python train.py --train_examples=15625 --hop_length=160 --encoder_arch="wavenet" --decoder_layers=8 --decoder_norm="layernorm" --decoder_activation="gelu" --decoder_prefix_bidirectional=false --decoder_tie_embeddings=false --eps=1e-08 --steps=15500 --batch_size=64 --epochs=63.5 --final_lr_fraction=0
Rows from block 4 of the text decoder, named by matrix and row number. Rows with one number belong to one attention dimension. Each number is 128 + 24 x the weight over its row's rms, rounded and kept within 0 to 255. All counts start at 0. Numbers have three digits each. After the name is the row's rms in percent of the matrix's.
# q: attention query (decoder.blocks.4.attn.q.weight, 320x320), inputs 0-106
# k: attention key (decoder.blocks.4.attn.k.weight, 320x320), inputs 0-106
q.169 096:149109141149182106099131145117115162116103102110132148120112119129081145118139146133171157145126140162102154126136133165131104108115166116119137116125152136113107107136100095180154156112155156136080131084173128119141151134135090101138132110131122109133165157090107160164129101121116137097171152084110114146129137113116142
k.169 098:108118172167077116132174141109161122128159129124096111134091101128110094077116109136146108063141139104107122111093136112131108168123104118132132125103110140105178086140131135130107102115112150137134160147120162102124132123137126110170115156146110152172129123125135129124130105161160172174156122113191145137128130106129124
q.170 102:144112108124146117122155148143115114137094127131095155106106155158146110133144101112147105115073164129120176105117133165112115123148128116099119110140132170117112141155175150165109089153162136136116136118133134143140147137182094120115107122132135075150168121123138126169110150105106122112132118173147076139078079135163081
k.170 100:102149135123124136124096158145150136105143120118110100107136113087095145103102117097125164122148120142102135097097139116129142101123103103108148144179101160125146135122150141106155146105142127136118137133125130106101120113104134110124115135126127148171138103125107139100136114123181115147140148103101150094151089140087135
q.171 099:148112079128124151114126133115163129135126166131122143139136098166069110089132104099155169132117128133134155115094100166143108105128091150122123119088096172119115101133154118178163135137124182123133139077129108144132107158176076090122140091157130112123125175130106094129156170080108175109118148122154081112112091144092127
k.171 098:151149144148135090091089138101120088110128099138094140125117124121090141132139108149148137065152100131117095082125123121115115169099117133153111157126126117083123124098115118146105108103140109140101180152136115127124108128083124114142115136123137132181145125170145145099108104168168096162121119108112120120124152118152204
q.172 101:158140158162123132122117123132163090133128129157125145107134106088132085129102132140104114114154136063108144151181112106142147118123146112112170170188123131168151139078087143124112156143129133160147201114147130146143122122113154119126128141129126162163097110119155177096077089106168116115150098119141153140198145142132130
k.172 099:140135087152120105132159115131158154134071087160152104122131128152107132093155101136142166165125162118154128191156144101095121111134156111114151092099107136147097115167111117100121142164096122110093115161087125148120156127146124111101131115117144125084139158131105131128132087131098152116088135147165118137100130139114115
q.173 101:146157139120119114130132141154099114154162111114096133106117174154108161129162113092139126116137109148143088139115141138085159135122124136122104096119124129109095145115101130090079102129145098127120120149111162138149118146169125155126143144152179145146173167159097067166175135140120108108144081164115127101076098114170124
k.173 100:083089136090135118155088145143131087111100151142099122138119145126151140133119132158113154114139094160081143092157110120156147118137114127128125116155117115155145168143116121145096144113168124103116134105172114099135115130093093115124062134139127151112070133155140182138142173069152164131165145119101127123146127120125102
q.174 095:105153162113076089125101119147168102115166107149111105105141138119165128120132099147080068163127133088109097116131111102136165117103142091133139134140102082141154140106085164097118101158083099099179111161103148157147143097111122104134105141122151156104117103129138149116066101128146090173130127165130133138116146179160129
k.174 097:119108140136109136137114094148150151124169104107118130141151145130103161131104138108089139203129106129151149179133153127137079091131164141085141160161103153146111128137133128110128159171106138125127096141073143146102131105151136116107137082128133093092145153134103139153151155113137124108126107159110138107100084125134076
q.175 108:096116113154114152113103160109082111124125165112119114132192177135145097155133091075123155141107148158119111152089134114148100131160136162137133115125164163090119097099125087099120111135133140148118127151137094111079136147147103094129093132126145096140052151105121128146110108110122145142156124115133146144141123108134158
k.175 106:143144090146108119117131112086114123147162136136116147126119097102143141150166121114086070094083116103139106082106095088149134128128102128137120141138094124095133145141124097164113104111082125153154114105132130128140117144117134133115165149097091146125166118148144112126116120138141117161124119105135138167114180147145126
q.176 098:131148131155141141134130119132181134140135124100185097185134106125103123124098139119143159155198118140108148125130136128119114114114137135147106114114146157135132114126127156132155153133125166132125088118110096114171064143133089099140112097113138137091116159109122131140100105153121171129123161122120140114125079147114142
k.176 097:101120104141118127117121145125145121148145172152184142154114149098127121136165131115110130139107117130125124169150092095069157103142112120100104135151157173100110115115150133131165119141104159126118102153143093131087120126132158101117103111117096116133137128155090122148142171143139147134139093118158141144076130120131119
q.177 103:127140123144109169135126091155142131141121096140137108134094150113138145114163076155132143157143149097157116128150149121147115111151123106149122148080109127079127071093113134092117187116135174156149133131156114147109124167143097071119170106155101163163143101111117105126134111166130135151129140145146144144113122111103152
k.177 101:156126117118162113155122142087163178177130145153092168176108132146119143148133110112135121087107079130108130131157123174164135124109093119097098106102163136154122128129140137177129106144182090113149152128086095092091118108137135134145091116116104141092102170133168151099129150096121152099124127120156143085160138125109131
q.178 107:098134150101135155083114119149100124150143156149161106112131142113087137061115105106154143123098179118129119132128161130061134140157126157118176144114136134096089124101148089112103122092128182109135100071159084123117152133128093102151125150114100106162129146141094166138143125125091150144072154125141122163132122110096155
k.178 103:149125118122160083158147142112141122140142163144151162133104092139107162176098174078096118091132120142113135110131121153141157118146119138099109139148170176105132151114153146168139089088176133108101122088147154107141127119132132127138097113137124131110119146123149142151142154092151148121106146096129139116107101151147100
q.179 099:144159132181137122137101154116141156126113116127093158116102151127121115127137118078139085104177088122128157110132121116141089152141196125107110163134136125153174143133163135177123084158125092157103157127116167118163127182105115147093119094142141083137174155077136137135145144131111069114181109130137112136083104135130106
k.179 098:143139152124156131105179111177152164158165191142191126150153159100132115148083109085139167148136125132119125133110136120112141142124078105108169069131117110075161064135112123096125150113153107123105119147150184120104121145135137115120128138137143071129119127114089124118141142147138120128114119099150128145116095162125137
q.180 099:108141128124095150119102176154122128181093129083115116134135066141119102125160106133156141110133127137138138116131109151152135118102088114147110101159163102125161114148094114118110085108101187153176125074120093126157142117141110096116118134142127173126108115075097129124153109120160164144136101131121119156167088112120155
k.180 097:128120104119177106167118137095089151138157099139183109083060098122097166128121144148117085129138115118131091128158108103101145102138153116149079162123133140122125147094143171172124119159125114137090155108143075155158136101121134149100155117083103145132145143106122116142125146124137113125100161102124176099089134142131128
q.181 104:121131145158094148130094123146103136113135074139127082093141176153131113120149098152134141111087125153138126103098101099170109128139136142125113117130144141078106078151137146147129130124089126119122133134096151122113156136147152097131130157141117146155104112116088142120116145199101117179167155146158124125133124115142167
k.181 102:169100094088160113161159121106156136146111101127171107099089138161116161107144188112131150117113095141104108115148159141124118107112125145129114091132131108156104119131144095126112124153140136087113135106108129124153141114149091127121099122116126135081127139085159105138113115084181144069106139132124110116095134198080120
q.182 098:125155137124110189114076102175129167127139101137104115128104170120127105086137132125153146124126150102116145084118102105142081122185116110109089121115126162102116064098166142157109170116112182166124168140141129130123126176145100050111147142146102095158146100104093123104105138159095134138141154132166098125148128093104167
k.182 094:143107128113173087163140168115134193151139108133157154136095140147114154154131184090128126104138071162119116132116102196148137125120125113108099095107178147123126136098140142122109107135200131094109141105119141109096149100163118137115103112115126111088119164094170116134123125090135143113141120106122131118110104182090112
q.183 098:120141119133134150140131107153174115136118122168096125155057135117103116155141106133112122146122127110126146168154185163134154122130096086138132122142110150165145076148101154131111183108134150153115133136109129124129103129107108097156134127132153127125123123111140117115105137107190122135118122131142156111128153121152178
k.183 099:077150155121158170145122177106130145095150107118117155118138171120136130072135075125127115183098119097137100144129147157131141155139121121159141161108128095161111142115114102137106121193132119110131122172144085144087182122096149121124107126106151109123149146116069116119137140127088095135172137114123116112128130102095122
q.184 097:090147140161071120135117116120118112144116079175102155125153183118119131177177090189133113140106142109123128116120067133134138137141121126162102127147134106107113139130115131164103102126092112139117139166089132144160140103117143128103145159089149102160105115083111143134095162150143102159147081143146128112142117104162135
k.184 096:131110113092149118174089138114130117090162126104160150118101101128139137102113142149111130130175085122123135143115167117172096119094123145183130141177116083187134165096128139145122106143142131075159146108120091151146122129135097162133104125080142160106141128086152078112164092114126137106132149156128119122147124153115126
q.185 103:144105152144118111100121156126152109147108154169085116160103166111075108115106095124170126113063111132128148149152146133110151141135107118126122121178093107130132118169131118108086142128116106147111128140160104126078146113094163153158091092117149121147151133149093133128115141153122116161157161133153101113100139127140159
k.185 103:123157132102152089148145125114159095105165111141094176078104162139171150126161112054122097146153128109115159121138152150123152143154081141141076102116098135117110168139118151139122129136131139085141139115117151157167105176118151106151103108117136082113130183105146094169105127132084114081155149134159107139114133102096146
q.186 098:087097144138105121112142164103103177105157094122154096081093119187124136079129144167124110109113117129146094102141115100141111139140122161130143117163112124114110158105140084119157080086099127108157091067130148133099103113155129109114142141106140162163101122120136175162172097102143196146141111160109140133122118123119179
k.186 100:117134090085150124135105134112154132171136130107154138081118084123111144107102163145124112142120110140121161145160104118127122102138143156108124176105129179147127150176144113152113105116134129133064120072135139086146200089112124117119149129123167114093152108151111142155121150118154154124066161117132151144112146155152116
q.187 104:110130164108151078101182127112177154143151104114110179105139129134145113089129169128134137132132125127126085135133137156165137137101136132116103101159168134156140160116147170165140120138142097124151204114152113165130142095120135125147072128136111100146097120185119115101110128121138167107141156132107155105145134139178124
k.187 101:151121123120087138150123134159121088104111114085105112125166127115125141123117130128147177127111116168162145128116148140175110137143147130144120135089111107105111128101132156112111157098129150126175141094131112118159141197141131122147153126102118116133122161103166129077123141119105106119130135137133115099151094167108159
q.188 097:162162143126145173147125098101150128148108191121110150176175126083086110151153150091147125098147105133127120158135088117173157129114119084132118152113123127166139111125118104110120156159175142104114164167119112148141096110122117140117141075124097155084143119144144127125097166147153085086159092125172141126118143163165102
k.188 100:134160150138123126122099103123062130101122141102110102142163180131160109119155062125156113115126168132108119158132142115124124114123105175114157085121128103077103110115131141093126132114107127137166109169082116175080119158133132122096150137105098171155120134146116137128184161126101147165127086133132072155173137053118121
q.189 099:143104134116110124130110135123108117142108085116095147137134099148163100135132113123142120129141128104145179104080131106132114119160100153151153148140150148097145139119172139188104097112106135153193131118125132102127156150120122098118089149118129103154121118092163184105094152172078124164136159096116154138150123089151155
k.189 099:156097123063182129150109125145166157140146106115142120146119122132121132170098182098144142095178112141133110123118130120120124135114166080112132097159134131150149120113131097149113091123139131110133138079164119181146146129105115122143143146090142084097154131127123136154116124085159119126088132104117128130109115169098143
q.190 109:085132150130098102117136131134108137106114170153105153108088166080109127138111118164100106118107151072118097098144182098113126176111133120123109150168119096142145169148092144107110132115060098130120147151107135121088134108089146158141109160131137129152116137121106091106167128141137139192132125163129111130132127112150129
k.190 110:146145122117165118150134149095127130140146145112167142115138087147163154085116155094119137154144102118130156105098140125168123140142133160134143112113119130145133157156123122147112099157142119139102153137136135152142130147132127110101123151083130079100125160098100082134092127125115122078169150111071113134109135198136145
q.191 093:153145129096130107112129172095135123159115128141135123152140104131155135194108109162117088130112086184094083159102118151157158097073107144123136087152136131136096105176094116101153099112123126127112124145121126148116122109089135137125156134127155157077102135143102106112109163127149126128130094102115147100093156150144124
k.191 097:109128130151113122107119134158113108094079074127087145115161129130153140075155100186167119122136111106142107150149136135185115140140138151124130164109086111130111148145111173125146170129076124124154149134105116160145143126114149105149157116119146165137161137119143126107112124161056136133139125148136112124111130125110169
q.192 103:132151116154135163156184118148110092121131109090144103138141158119136176123124136108106121147144127129128088121120148105148074128103095099135151091095090121109141080153124118073159131121107116118131133167129098100120137119178152133134105111150092139126111109104116115130131149124132111111156169120113119141153117116107153
k.192 105:127107160077114135120061096111116117149127106195110112151149116142147116133157103153142158146080135135134142149152131147155124149149069124145111152162171117119100129140129115141138133130096148090102117132127112107115132120108105132143121104114101106108125142149141120107109108117088134171127116115134166132073149136108118
q.193 091:139099130114127130160169138106136124143159106142133118118130112154127143173106116148111052119153096114130146113103141143125106151133122085150124137146113130137124134113120124104134137108110130150096101089126116096138130131159094122167166136213118109102168127119169136157113140131122098133087145089152169148141131138125135
k.193 091:136109147109132157086109131128136126119128130170141167135112106081128138109080106170146100146086134110093109156150150170149105095148127104126116130126116144132128137123103126097134124112121112084112118080124069113142106136167108134127152129105144152090137129150161149120134141075119159139118114111167149142132114113177114
q.194 094:157124133092100147131104124128148138133124129113128158135156148104143112120152150131130175123135150162156127129142097070171176089128134165089109105137132125095142128145153101095130137093115113117132116126158131088103162114134154135109110153118155143123138176117084124129153133136121146113144135150112119102147158093174140
k.194 093:131086132087125137121141161100134129149104138116121174117139147152123122131122147129133124143137133140152130132125070103129170115155183156131117131136145094127101154131128086116113114078144106108094111102128168111122160118104133130132124113115089098149135126125095134165139144148128118132111105137105140123135144149141102
q.195 101:145125108162102128114141134148126111134115117148116083116131096137112165115127113140100150089133082102125151125145116108142111119086111091136165127096074115159164138146101134117119112099077138102138123104096132170089090173121109145119154133151125177142108122117097117128158078101114176194172130154098134182128128115095153
k.195 104:127173133100084098158091112154137138144119131112092135139126146116166152159121112106142135092092157142085150116123137138130115124116067123185075143147156115140148088127134181126124124149112153102161155130128113117127129131130125143111132127097088124111131135139127143106089154144134102119114132164144146115092124140099115
q.196 102:097129133132140127145069150113122151126176122148141136110159152116148117102158121151138161130152205139160105110101085089177138125149088103142149117119167097116122083153146107100102106100152161160112130137153127089111153102135163167171154143145125127145090146142116105120142123155126131100067100147102122119120141095177136
k.196 100:106099137123126098155101154147122126124135145155123157142135087093094106131120118114142116136131105090150107138121071114116146143145153127093188177149140139128136114150158133154159125116123120133118120153132151095107164134063156131144117081103116071124085164162097159119126154122157098127083144104095135145134147150122139
q.197 100:142080139127120135128137149130096152141132151118169116095146132105140139130111139085126164125118142111117100136090111064115163152138103099114140145103147134118114124152166081160122121122148161146121147083147139124139119120153182118117090148126126162141086139130103103137150123124119140134131109152125167141135144140158165
k.197 098:100147133132155143123123133102145106180124157136132118118104142118111100180098114125123117159126138121125104140126084128123188139101138128120147143112169123123110136100093147133129131105171140177142126117163140110164115134078127084139096140168094114148104145145084155125123147145176143141095127127115098086135121151123139
q.198 105:130100109166129163147126107176138140112128145105106091130126138116103128107153144137135135114126135163100145138122171130162094122121121115157166132085153142134130080077108165134136155159119132099155139131107051115107137139122099094139110126150125145125148124107109162143115117062112106149143147115153121137120073117055114
k.198 104:133150182127118130091107156084121139168103090159105110130125119122134120121159119181113137146079175109087085127120162113124114140110100166165125096128142125113140128123118118109111165143119145178101090116135129158106129138163115141135125160109133130124097096175143121123109086158101147133141117123156151126105129130115151
q.199 105:138148090129094152138120116146118086155122128119080166125137145125139173157096152126088071103116097135146137112158120145147118104119099169120124109152119148152123104112123152107103118154097152088091111106098111157131126141105096153134129107147103115132182126129154138124110155132124122151169158171153158123103106121091167
k.199 104:153174162125121134097087127101123137138123092134108132141167135068154171113131089153149094142113145128101123127140154156126114120142106141117093119151113137131125120129126130106105133148091124119094153092106099154101135155140160113094153114075178145125140118154123102123108116131083149142213119128141146155108128106172130
q.200 108:124140078136148082092103162126105110120109098138108160109128114139112137120094142158154095109133123113104118119123180176116100122091127078160155158106115105152141140140091137176129138164136120117134119108097112180125104156108092134158124134134141153121111112149166148124121109131142137130128135095140151137104092167072123
k.200 106:144183120123149125118129099148133141113124122148131103135125150102134143171124142115119142085126157116102133081096144139140112149127108123095095108114134139114137119128138173130132158150092115115146142142128126123141111127151076120118113183125111135117125148105161110095137110127112102158157142117120122112137121110131152
q.201 098:093102145137087162129124092161094137149120126131103116071150119107134132137111163128109158109106139089146093157152095085161141080118111149155146133099097137154119104112118116115117123105101199084147101062126113114104120126117118146123148090143112190106107122117122136143169120118101156142113163134158163153090108105102167
k.201 097:108149117158121165079111111072149104175117092133122130118112122045071162117148105120149084104113158140089109132148137145128174100077121150137097110114150177106120090117110120136134130138140138115141128103132118125142123136128107117100166117110098140103141154146096159126131089195127140129134111128129206124079147145147135
q.202 103:100154178136163137140133113112130113113145136146145165121151137115117134157160152123144124097122135162149116160161109138115168124147098179128121126164138151112112089112137111132134148125171084122102110161150120069131146074139140163152112115134148112109129164162093123123137171162128130099107094070083143096129160112136149
k.202 100:126082134142106118163156152134121101136097150098167126131131110122116122086152140133148145128167110118186116155123143095101148185169160134113136131143137117144129109113127108133125130118125074152122118143119151156128130189134118172108141134133127109181108112138124114136148146094150149175131121133119159146116113166144105
q.203 099:121158121089092118158099164124146095127136102110124132115139112148136102128177153090112112093164154123151121107156122099168121151111151094104143114115172154143153116109173120134141052118115136084098134121103125185083150131145113165112135121111130123131091107135097145161087120124176109183171179179095133185109124131139123
k.203 095:169127154173127173092106080150132139086126120117117157122126124052150099129152114116203145124123152152089156126116109161142139111089124149158128171155132119121121117160123112117073147158120143117140138124123121131145167137061159153079131129105170128121158119128133162120145111132111116100101112134122096127143109099154144
q.204 109:152130141123185114095113125108139132128105132093144099135136152122108117085093166121122133148089147126111089125095139125093119124086117084138142119103112091119104129144121093169153136132155109126147166110140112169139129157130151130136087148143137116158069124152165139128139113108109142098129148113159167112147135114105157
k.204 108:146137119142163150112130169148137149147164161175132088123103138115139107157139110128120167133130146113154140083102133142099119148151088088127127149087158138120110142116105144180131132137143128178120144147157112126176138106120102111147089141154094131147132149085128125119119131176119115156113119104153090112137121134144117
q.205 101:149119136136068170135146133125093154138147096147152070155138136132129141112121103150120106139159153085163141118141164126124054137130142118112148124084132120150160123113121147095119115111084159142155124149100153130148119125175122109134155135170138154103155089085140103147144124102135087135104131185145146140144101134099105
k.205 102:145129114114141132135093113138126128113101111132108186144116132124112115126093113131133139133084139093104104168188141145155119110096077125158141158115121136125118138146117155119128117139093164065133109124089091102103145098103101100135137114106144119079120157137152151142133138124116142112104138118143155108085153125142135
q.206 103:159096108095102110125157129118159136148116138128135133113130071134144106124144115122130131138135151118088129145083138108121134126125115075122113146119112122132132179145137089135150132121094144129147115111144144137121138139137164129143137128134112159122092105113147094161107116114121133154151136172128134190156150164163103
k.206 104:125105123127155142073149097158121106155130140118107115080109121145119104161120094106133156141109127183082110134111121143139160101055131118117161143099132107122081151121116142131121140108154162145159096109141101123140112103092126077127123156167106094090123178145105173153144163146138145090103074121121084101135118119118082
q.207 099:172109169149164118130137123112150134159121155109148153143150108128126109118147165114140145159084144155141096206107117117131168138120108104161138156154111137112095107126155125166164173130135086130140144148120110107125154121147158138143095082127142094132102148148161135139149124130113161088124138061128147140130146097145143
k.207 099:140107116168128147110133153118152105126107157141166100098110129119127110100159090121106128092123119128149076160105101129128124134147136138152210119138132130136096104114105078147107161138158119158112147135162121118136147135099111152119134125125116104169128140093109119131092134076141145158152095087136117151153120149145110
q.208 103:159126122139142143144105130120147170104142124138132118188149115120133100115140111124177168098104119118116177099093108143139144160138106118064076125122141121134133160137128113147129146068150111123138097153125119110146128119152129118125114124148120133121127167101139134115162124129097123125135122114138060131127133156153131
k.208 103:097118107125143106176108129086132129135139154165097171138132116151105100093134149154169168123154154162115135106090127136140125148129095137155091155103097130128144103144104129121112165145129121160108121124128153115135097117100146090157136121134156156148108157152131136116168113135140104131123115103137091075105126101103131
q.209 096:125116108085107112078122107122131110139127097181150109121152084148091119150087139167122142136112139096142169161133135133139132147193130131124136150122178141167154176133136124128192130128114125112127142098151181130118152100135165093133123097139127131109162121136122157106175133164122151146072133142127107103088106134126107
k.209 097:151132096112118161175153124172146090153100157116134129129132124126118164103091117161121153139157139113119142116129143136140133106125188121100179118132099125178129114153151091111155106158139164161114106087117160159141097104162113104137153128123141118120131093152109138161110136166150157141139124126100153154144120117107090
q.210 099:146164116147114162171120135119097154154122142112095134109128145123137096097134100118138146106114152175117134145135158149160095130121120120146101138148158110133118119107142150153136138149106132170145146116114114126141137151119116114115096132142117111148150165145083091137161129052102123159126094136161075161112129114107135
k.210 101:150145131144150084069162141130138140107169132107085147089127151096160124127158131132146138146104120114103115122118137154101116163144123102150076137109152162103143154143124084116118171160122090128129157149122125110161158154143163150133085123154151152173119098138141116094117128173095110110147089157142111081139124103171150
q.211 101:104113126114101093150096120125151128153086120183112141131164106108149154151114103169108110132121095105134128134134088089134127158146151130126107175174087095153117141152164127132129132121084103091151128102087118121073098124097160163153158124149124154121118088136171130153148127128126153164073128160123126127096141102150142
k.211 099:144111118098137158154115133149133148138135175125143122144122131117132139116115124127129120166165093112171139154143161139116129115114184132107138114177136141136164117105087109132111116121175182157130105078122144149189109136155123107130149130105129108087092153114105154139131163137137119099144101129124144167126138169117079
q.212 105:119109119133150152108100126127125150122126082142115138111171102131145106104086150130128145140118157142098124130097112147143134149139100091124142091110192129132148132147180149140131114128162074097115102169170123134184159125118096058138110127147133125131148150142147122099140139157113133067157136124084078089097133130191117
k.212 102:094154116124112089151124101167138129157144151113096126139126145111123121105138136147130109170166150109109131111119139101136171110096134125134141105112117137166122125133156140110154141111093117125123118135098127106142143080088116098142102116191131160126138125155119115103127107135167135139081184145137099037191142086104118
q.213 096:126152138109107179134060116150111110103119100112110117160153152154156104120135100128131155100117139116155118111125133124135152089111102121144151139107124113142103146118149108088098136129127116124109110168172140106136129155090144127077165116100093140168185104149088125097103142110133135122181131116088095149142129121151142
k.213 096:143100127138109126104119119114123110121122123119102126093188152120133149130117118138093147169165104089080098112136130096099163119136171120121132135144109070108092152148109132092144145168103090094124106171113176149115082145122093148102140147135166193140133079150142106129114078129097116120174109162145133128159135095153129
q.214 097:133102132132106150112141127102172149107136144122156148105111074130125141132153099129124129121080131135133127172136096101115140136128130158109135129145128163127127101117095127151137135089136143130156125100122088149144111143140114146142121134149160146127067106098150210153138138091089165115118154114100158163141133142153156
k.214 099:144112125126142168108049147139142137156109124161130131126108108149171120138119143156132161097106178169122143105182120160101136081109082145149137151130129106139103082105118153165096108113166161115100145123128135095144195113140122101121133138136106124103110130128150182142158162141137146090130116074116139088108137137092117
q.215 098:108171128122104116142116144158148128115114121079118122146097141171122153152125119076146133085125131128113138102094144146102112124100096136127116097081171139105127125145137124095118128141156141157165127169181133153151135145162085114089119145116105114161108145110084106135113140107148144140155101120132055130155133127123155
k.215 097:148132137128129100074133093154117170127111113146110154105155116101134110178132128133160160098116135160105084101133093107104174150098057127176106143131110097101130144154099164142132176109095073097141125174096136101137136134074165130157117166121110141180134125148152123119153122114149107129136113125130123088164152115139173
q.216 102:153129115150146129111103101151117135095138107142102110122140126150144165121137131167152142105126133164141138124128134155135159103122108082075145092123133105159127152120118135132113072139155089135088088155123143126157133131134145149107141105113114156140161143136126086077154140143086140117156110151105116119067144129177100
k.216 100:145143123137124127157147116127132101099119129070106137106167131153136143108116096126136112138163123124077112108127165149154135117136127156129122133114122101179118150130125128109120138164098133130122136105094149106151107109118086142160133106154175162121158140097151117112108108092138141096153166163120103105183108128147135
q.217 095:101146112140144116120169156109108126119123136093144125090080165115130108132129141108122133148136120138133094121091142146103088165100131163170139122114145165073127083117087099145139133165164174168148129080102114140162146122104078112168101166138123141148063174108123149150116138106126138148124139118141160131148139153067115
k.217 093:124149143132122124106155150094078153171130133156128123137146134097141112154145100112109097087035125150137120153143113120121112172145105097153114119111171107056119096130113143149149124100143132131156142153170079111117155129120179148129106163131098108132112146109118149096116144145098146159102114124173115159081123157137157
q.218 104:168148151173140139116150109138140134073144139135148092093144181152104119093143139155094136129119178156164152162127145137136148121154131163106139109141148115101134104128105112122153153109156141124095113112148175105122126088108130159131102134099155161112142138118120138128131084146119134122149123127135162123120116147125135
k.218 103:124112163121115121188126127120144103144062139121133138147117119131130151118125128141169143112150136099090116099133130135148130092135099123094129142132158127155142145148115144158112128115157144180075149123132146116117101141144109147142123128112118121125140159110137148123105140100146114163145137118092130129072146139138122
q.219 094:114128132112150076124155149150133140177124076187119101142176075086123173128116132184119119133139107100121109135153125120137151127134099113089119150152109116159149154138127147101156122145092087057135143136097159126080110112140171131137161111125123130114176152168163118152131088128128136154100129184180139115080151151136095
k.219 099:145147133130082147185152172145156099153141162100117100138100138116078140105145132127138115147175102105163094134104177144111110111146171115056176141153131159130159142133132105149106084118125171182146095079129137112104110121129101112097170109151151094114138118116061110161135132138130130112095127135117087147164096161091116
q.220 102:125095109125152102123140123082147144151117134160153176117123120115099128149076123138105120151120124119120089158132099133109133143122160120117119137150097141140142141105131077102141131121096087102133125090084136151125120137144188120164148109158135132102183141136191110129137139126153113129099146166134169101112128151127119
k.220 105:136162117122116161161151123117143105126141132094145116121104136119130149113121130097116113152134077112144115169097128182151119149151187144075114126135107123153142127117129087114150103122113133171133132100090133132100106092155079149121148100150143106090137126088111101136132133123150128144134131125132137178134069176076099
q.221 104:130105146145080103123119155150157131159125094075091118129130082109164119109142127136145122099138072116129115141149113113131128102136122158150139140155102133139086125148111163147141112117119129095125150147097120104060120166140138134148143138119106119157118111124137122153122113148109124137117122139118142168158122110152131
k.221 104:131108146128105153078085135196127114124134121173139126114109140121121133179093147122122122112149148134144103154135141101096159111109121102145146153110146113129118128067121132115100151124107162142145094118138165121146141139140153134126168123110164124104123065185116094148162119145127124097132093100153126122106146138134114
q.222 095:121104173159101106136121105135137126157099116171126142129161097148122139133119116128131123120121098123138116142159098098133128156159149116072093149166083086126102110141135136128122124098105115100116132092094156119093085111133186160124150122109148134118151115156155121126141143141130136120125134183128124099093136116148097
k.222 094:173083106118112155163109114160128115167139158100162150144122145138156110108096119095140112134186110122134142134123174142134097125121139177097138133173106149166138146133123105145121140121160147165113084078092135143150086121159136136131133079095139113098135143086109139151142168128136112113130123126108141190103105157095091
q.223 102:172153155184136159146123110163143148079110114088133119096161137147151100101109142089159126113122149136085150122087148123158110114116130104152101110115164118130113139168144142122140102141146146161107148132139128123149150155109087098117095135160127139151117151127110135134151108139135135109185099086102075105178135119127139
k.223 100:076169118113135060111143127121103123118149105130098165134141116124154100139134158119183130134121150104085118087118141128134108155093043127182105138128138115140108135166130139100115154107112097114128149201110111084114088129095134128150110126112109114129131140136176122121143104151118119146115113123144101104121149114134142
q.224 103:146137121129114119101114102140091087127137170142121093171125106113139085130111089146095147144092128133122086155117125122127148120129148151099111092092141099112108126156125120115125130146166112136114177128149143139133130151154125069182086094124137135113119177106127159118093150088106138135149139103133076131118142169143110
k.224 102:103110157131175150156132108137097126113144135103162128169131096092103094115095150118130118115141097115098122157141125105180128156141154108150110104072164126198148109134120125104126142134149125142126094111181155148153122120170140114118121126176116146086090123151149117110124120125121118120158121093130154144145116124126161
q.225 115:124157151153094120137114113128143129126110101124145153098128139115151148115113126142171119075135140103101111135114146130142117139126101156110140135115121140138155123143109117133148111106123129126130130165161130114127159119105081115143144124132164116147137068125099119142157160130124119141155121134092110147131120149170175
k.225 112:144106119125108121117097103192162130145111109109084112128146122136150128141119134112159133143159126114100145077142165127127116118074144122134120128111128133148112106142135160112103113123082187106145124167097106147120117118104089124101118134147131108140125126139125140102146071111152110127126147141134144085145094124078155
q.226 111:167132144104123119119094141145123155152116080157141120122169093157131103120118154111148144144127108133130130108176129156152102094070127120117118127141101105128110151077114114110102091124141124131091153088084157138118119125127127111153158110142173113091155169143130135152105083127118131114147105147113135105098105160082124
k.226 111:064155127167152100128143154093119149118162111068105179112117188106136130106114110118137068129133094131097135163133139140115130120115111182155090105138132120139179172165115148089131146157136086127138151137121092112135128114123179148133101127131158161095135147116123117098127115147114121081150101134135086147087134107135089
q.227 103:114154109142139118140109143134138107163132164106117115128109155171149156092133145104110135171125079131097118148103126145093167165139146129123106110140176133135148150156133151182127158117157127127135117144149128102154101154138109109154090139133150129132089165078105144110141136104118140113087139108082052158139143131076121
k.227 101:137161162135159137104121101140129113109110122125181125188152106146106059093134148152208145097160193134155109129114108115174159140144091111131141155116162155137145078124139125116120127117159141135142148117132124105103125142151163124114158095120092157145105144135124139115109108125120127165143123131168139127125104088124119
q.228 101:103132139157094152107092084162113114100113105136110144125134127142138147115124081093124159133104084084111098149122134155125128092121113116138159102078126154153148098105148153116156116115145105100170168148151106145120134142124125085120122165151138088137112130094100136103144086115128102116170099120100116118203136128150157
k.228 101:128112179108156111150161092124149089152150092094157088145113101118098128103130126144128115160157116098111094125141114119162159122140144073129159106095155119195115162109117114124133102131132114128166154146147151173112084165122100133140169153142092120149129160150118130145139071116130121144143147121132141124110114117116132
q.229 100:145123104128137135131169169137139133136097115156127099104112148126090150148088124149107130138102114097110154139136135141115115110121172103169099131100102096165122136133125180113103127124155107119130128147102141157139136112119141115127098148147124125098163136111149133136104089108087115141169145129138107115157108135098170
k.229 099:124124125111147111108105089104124164125123103162103144124180154124105167138128107162143135138106128186106112137135077145109110172109142119135165150150128102086094145131116150127142117147094105117093122094123108129124125090134106124125164093097127142121133143151145100118164086125115133134122119139138187089072162126125153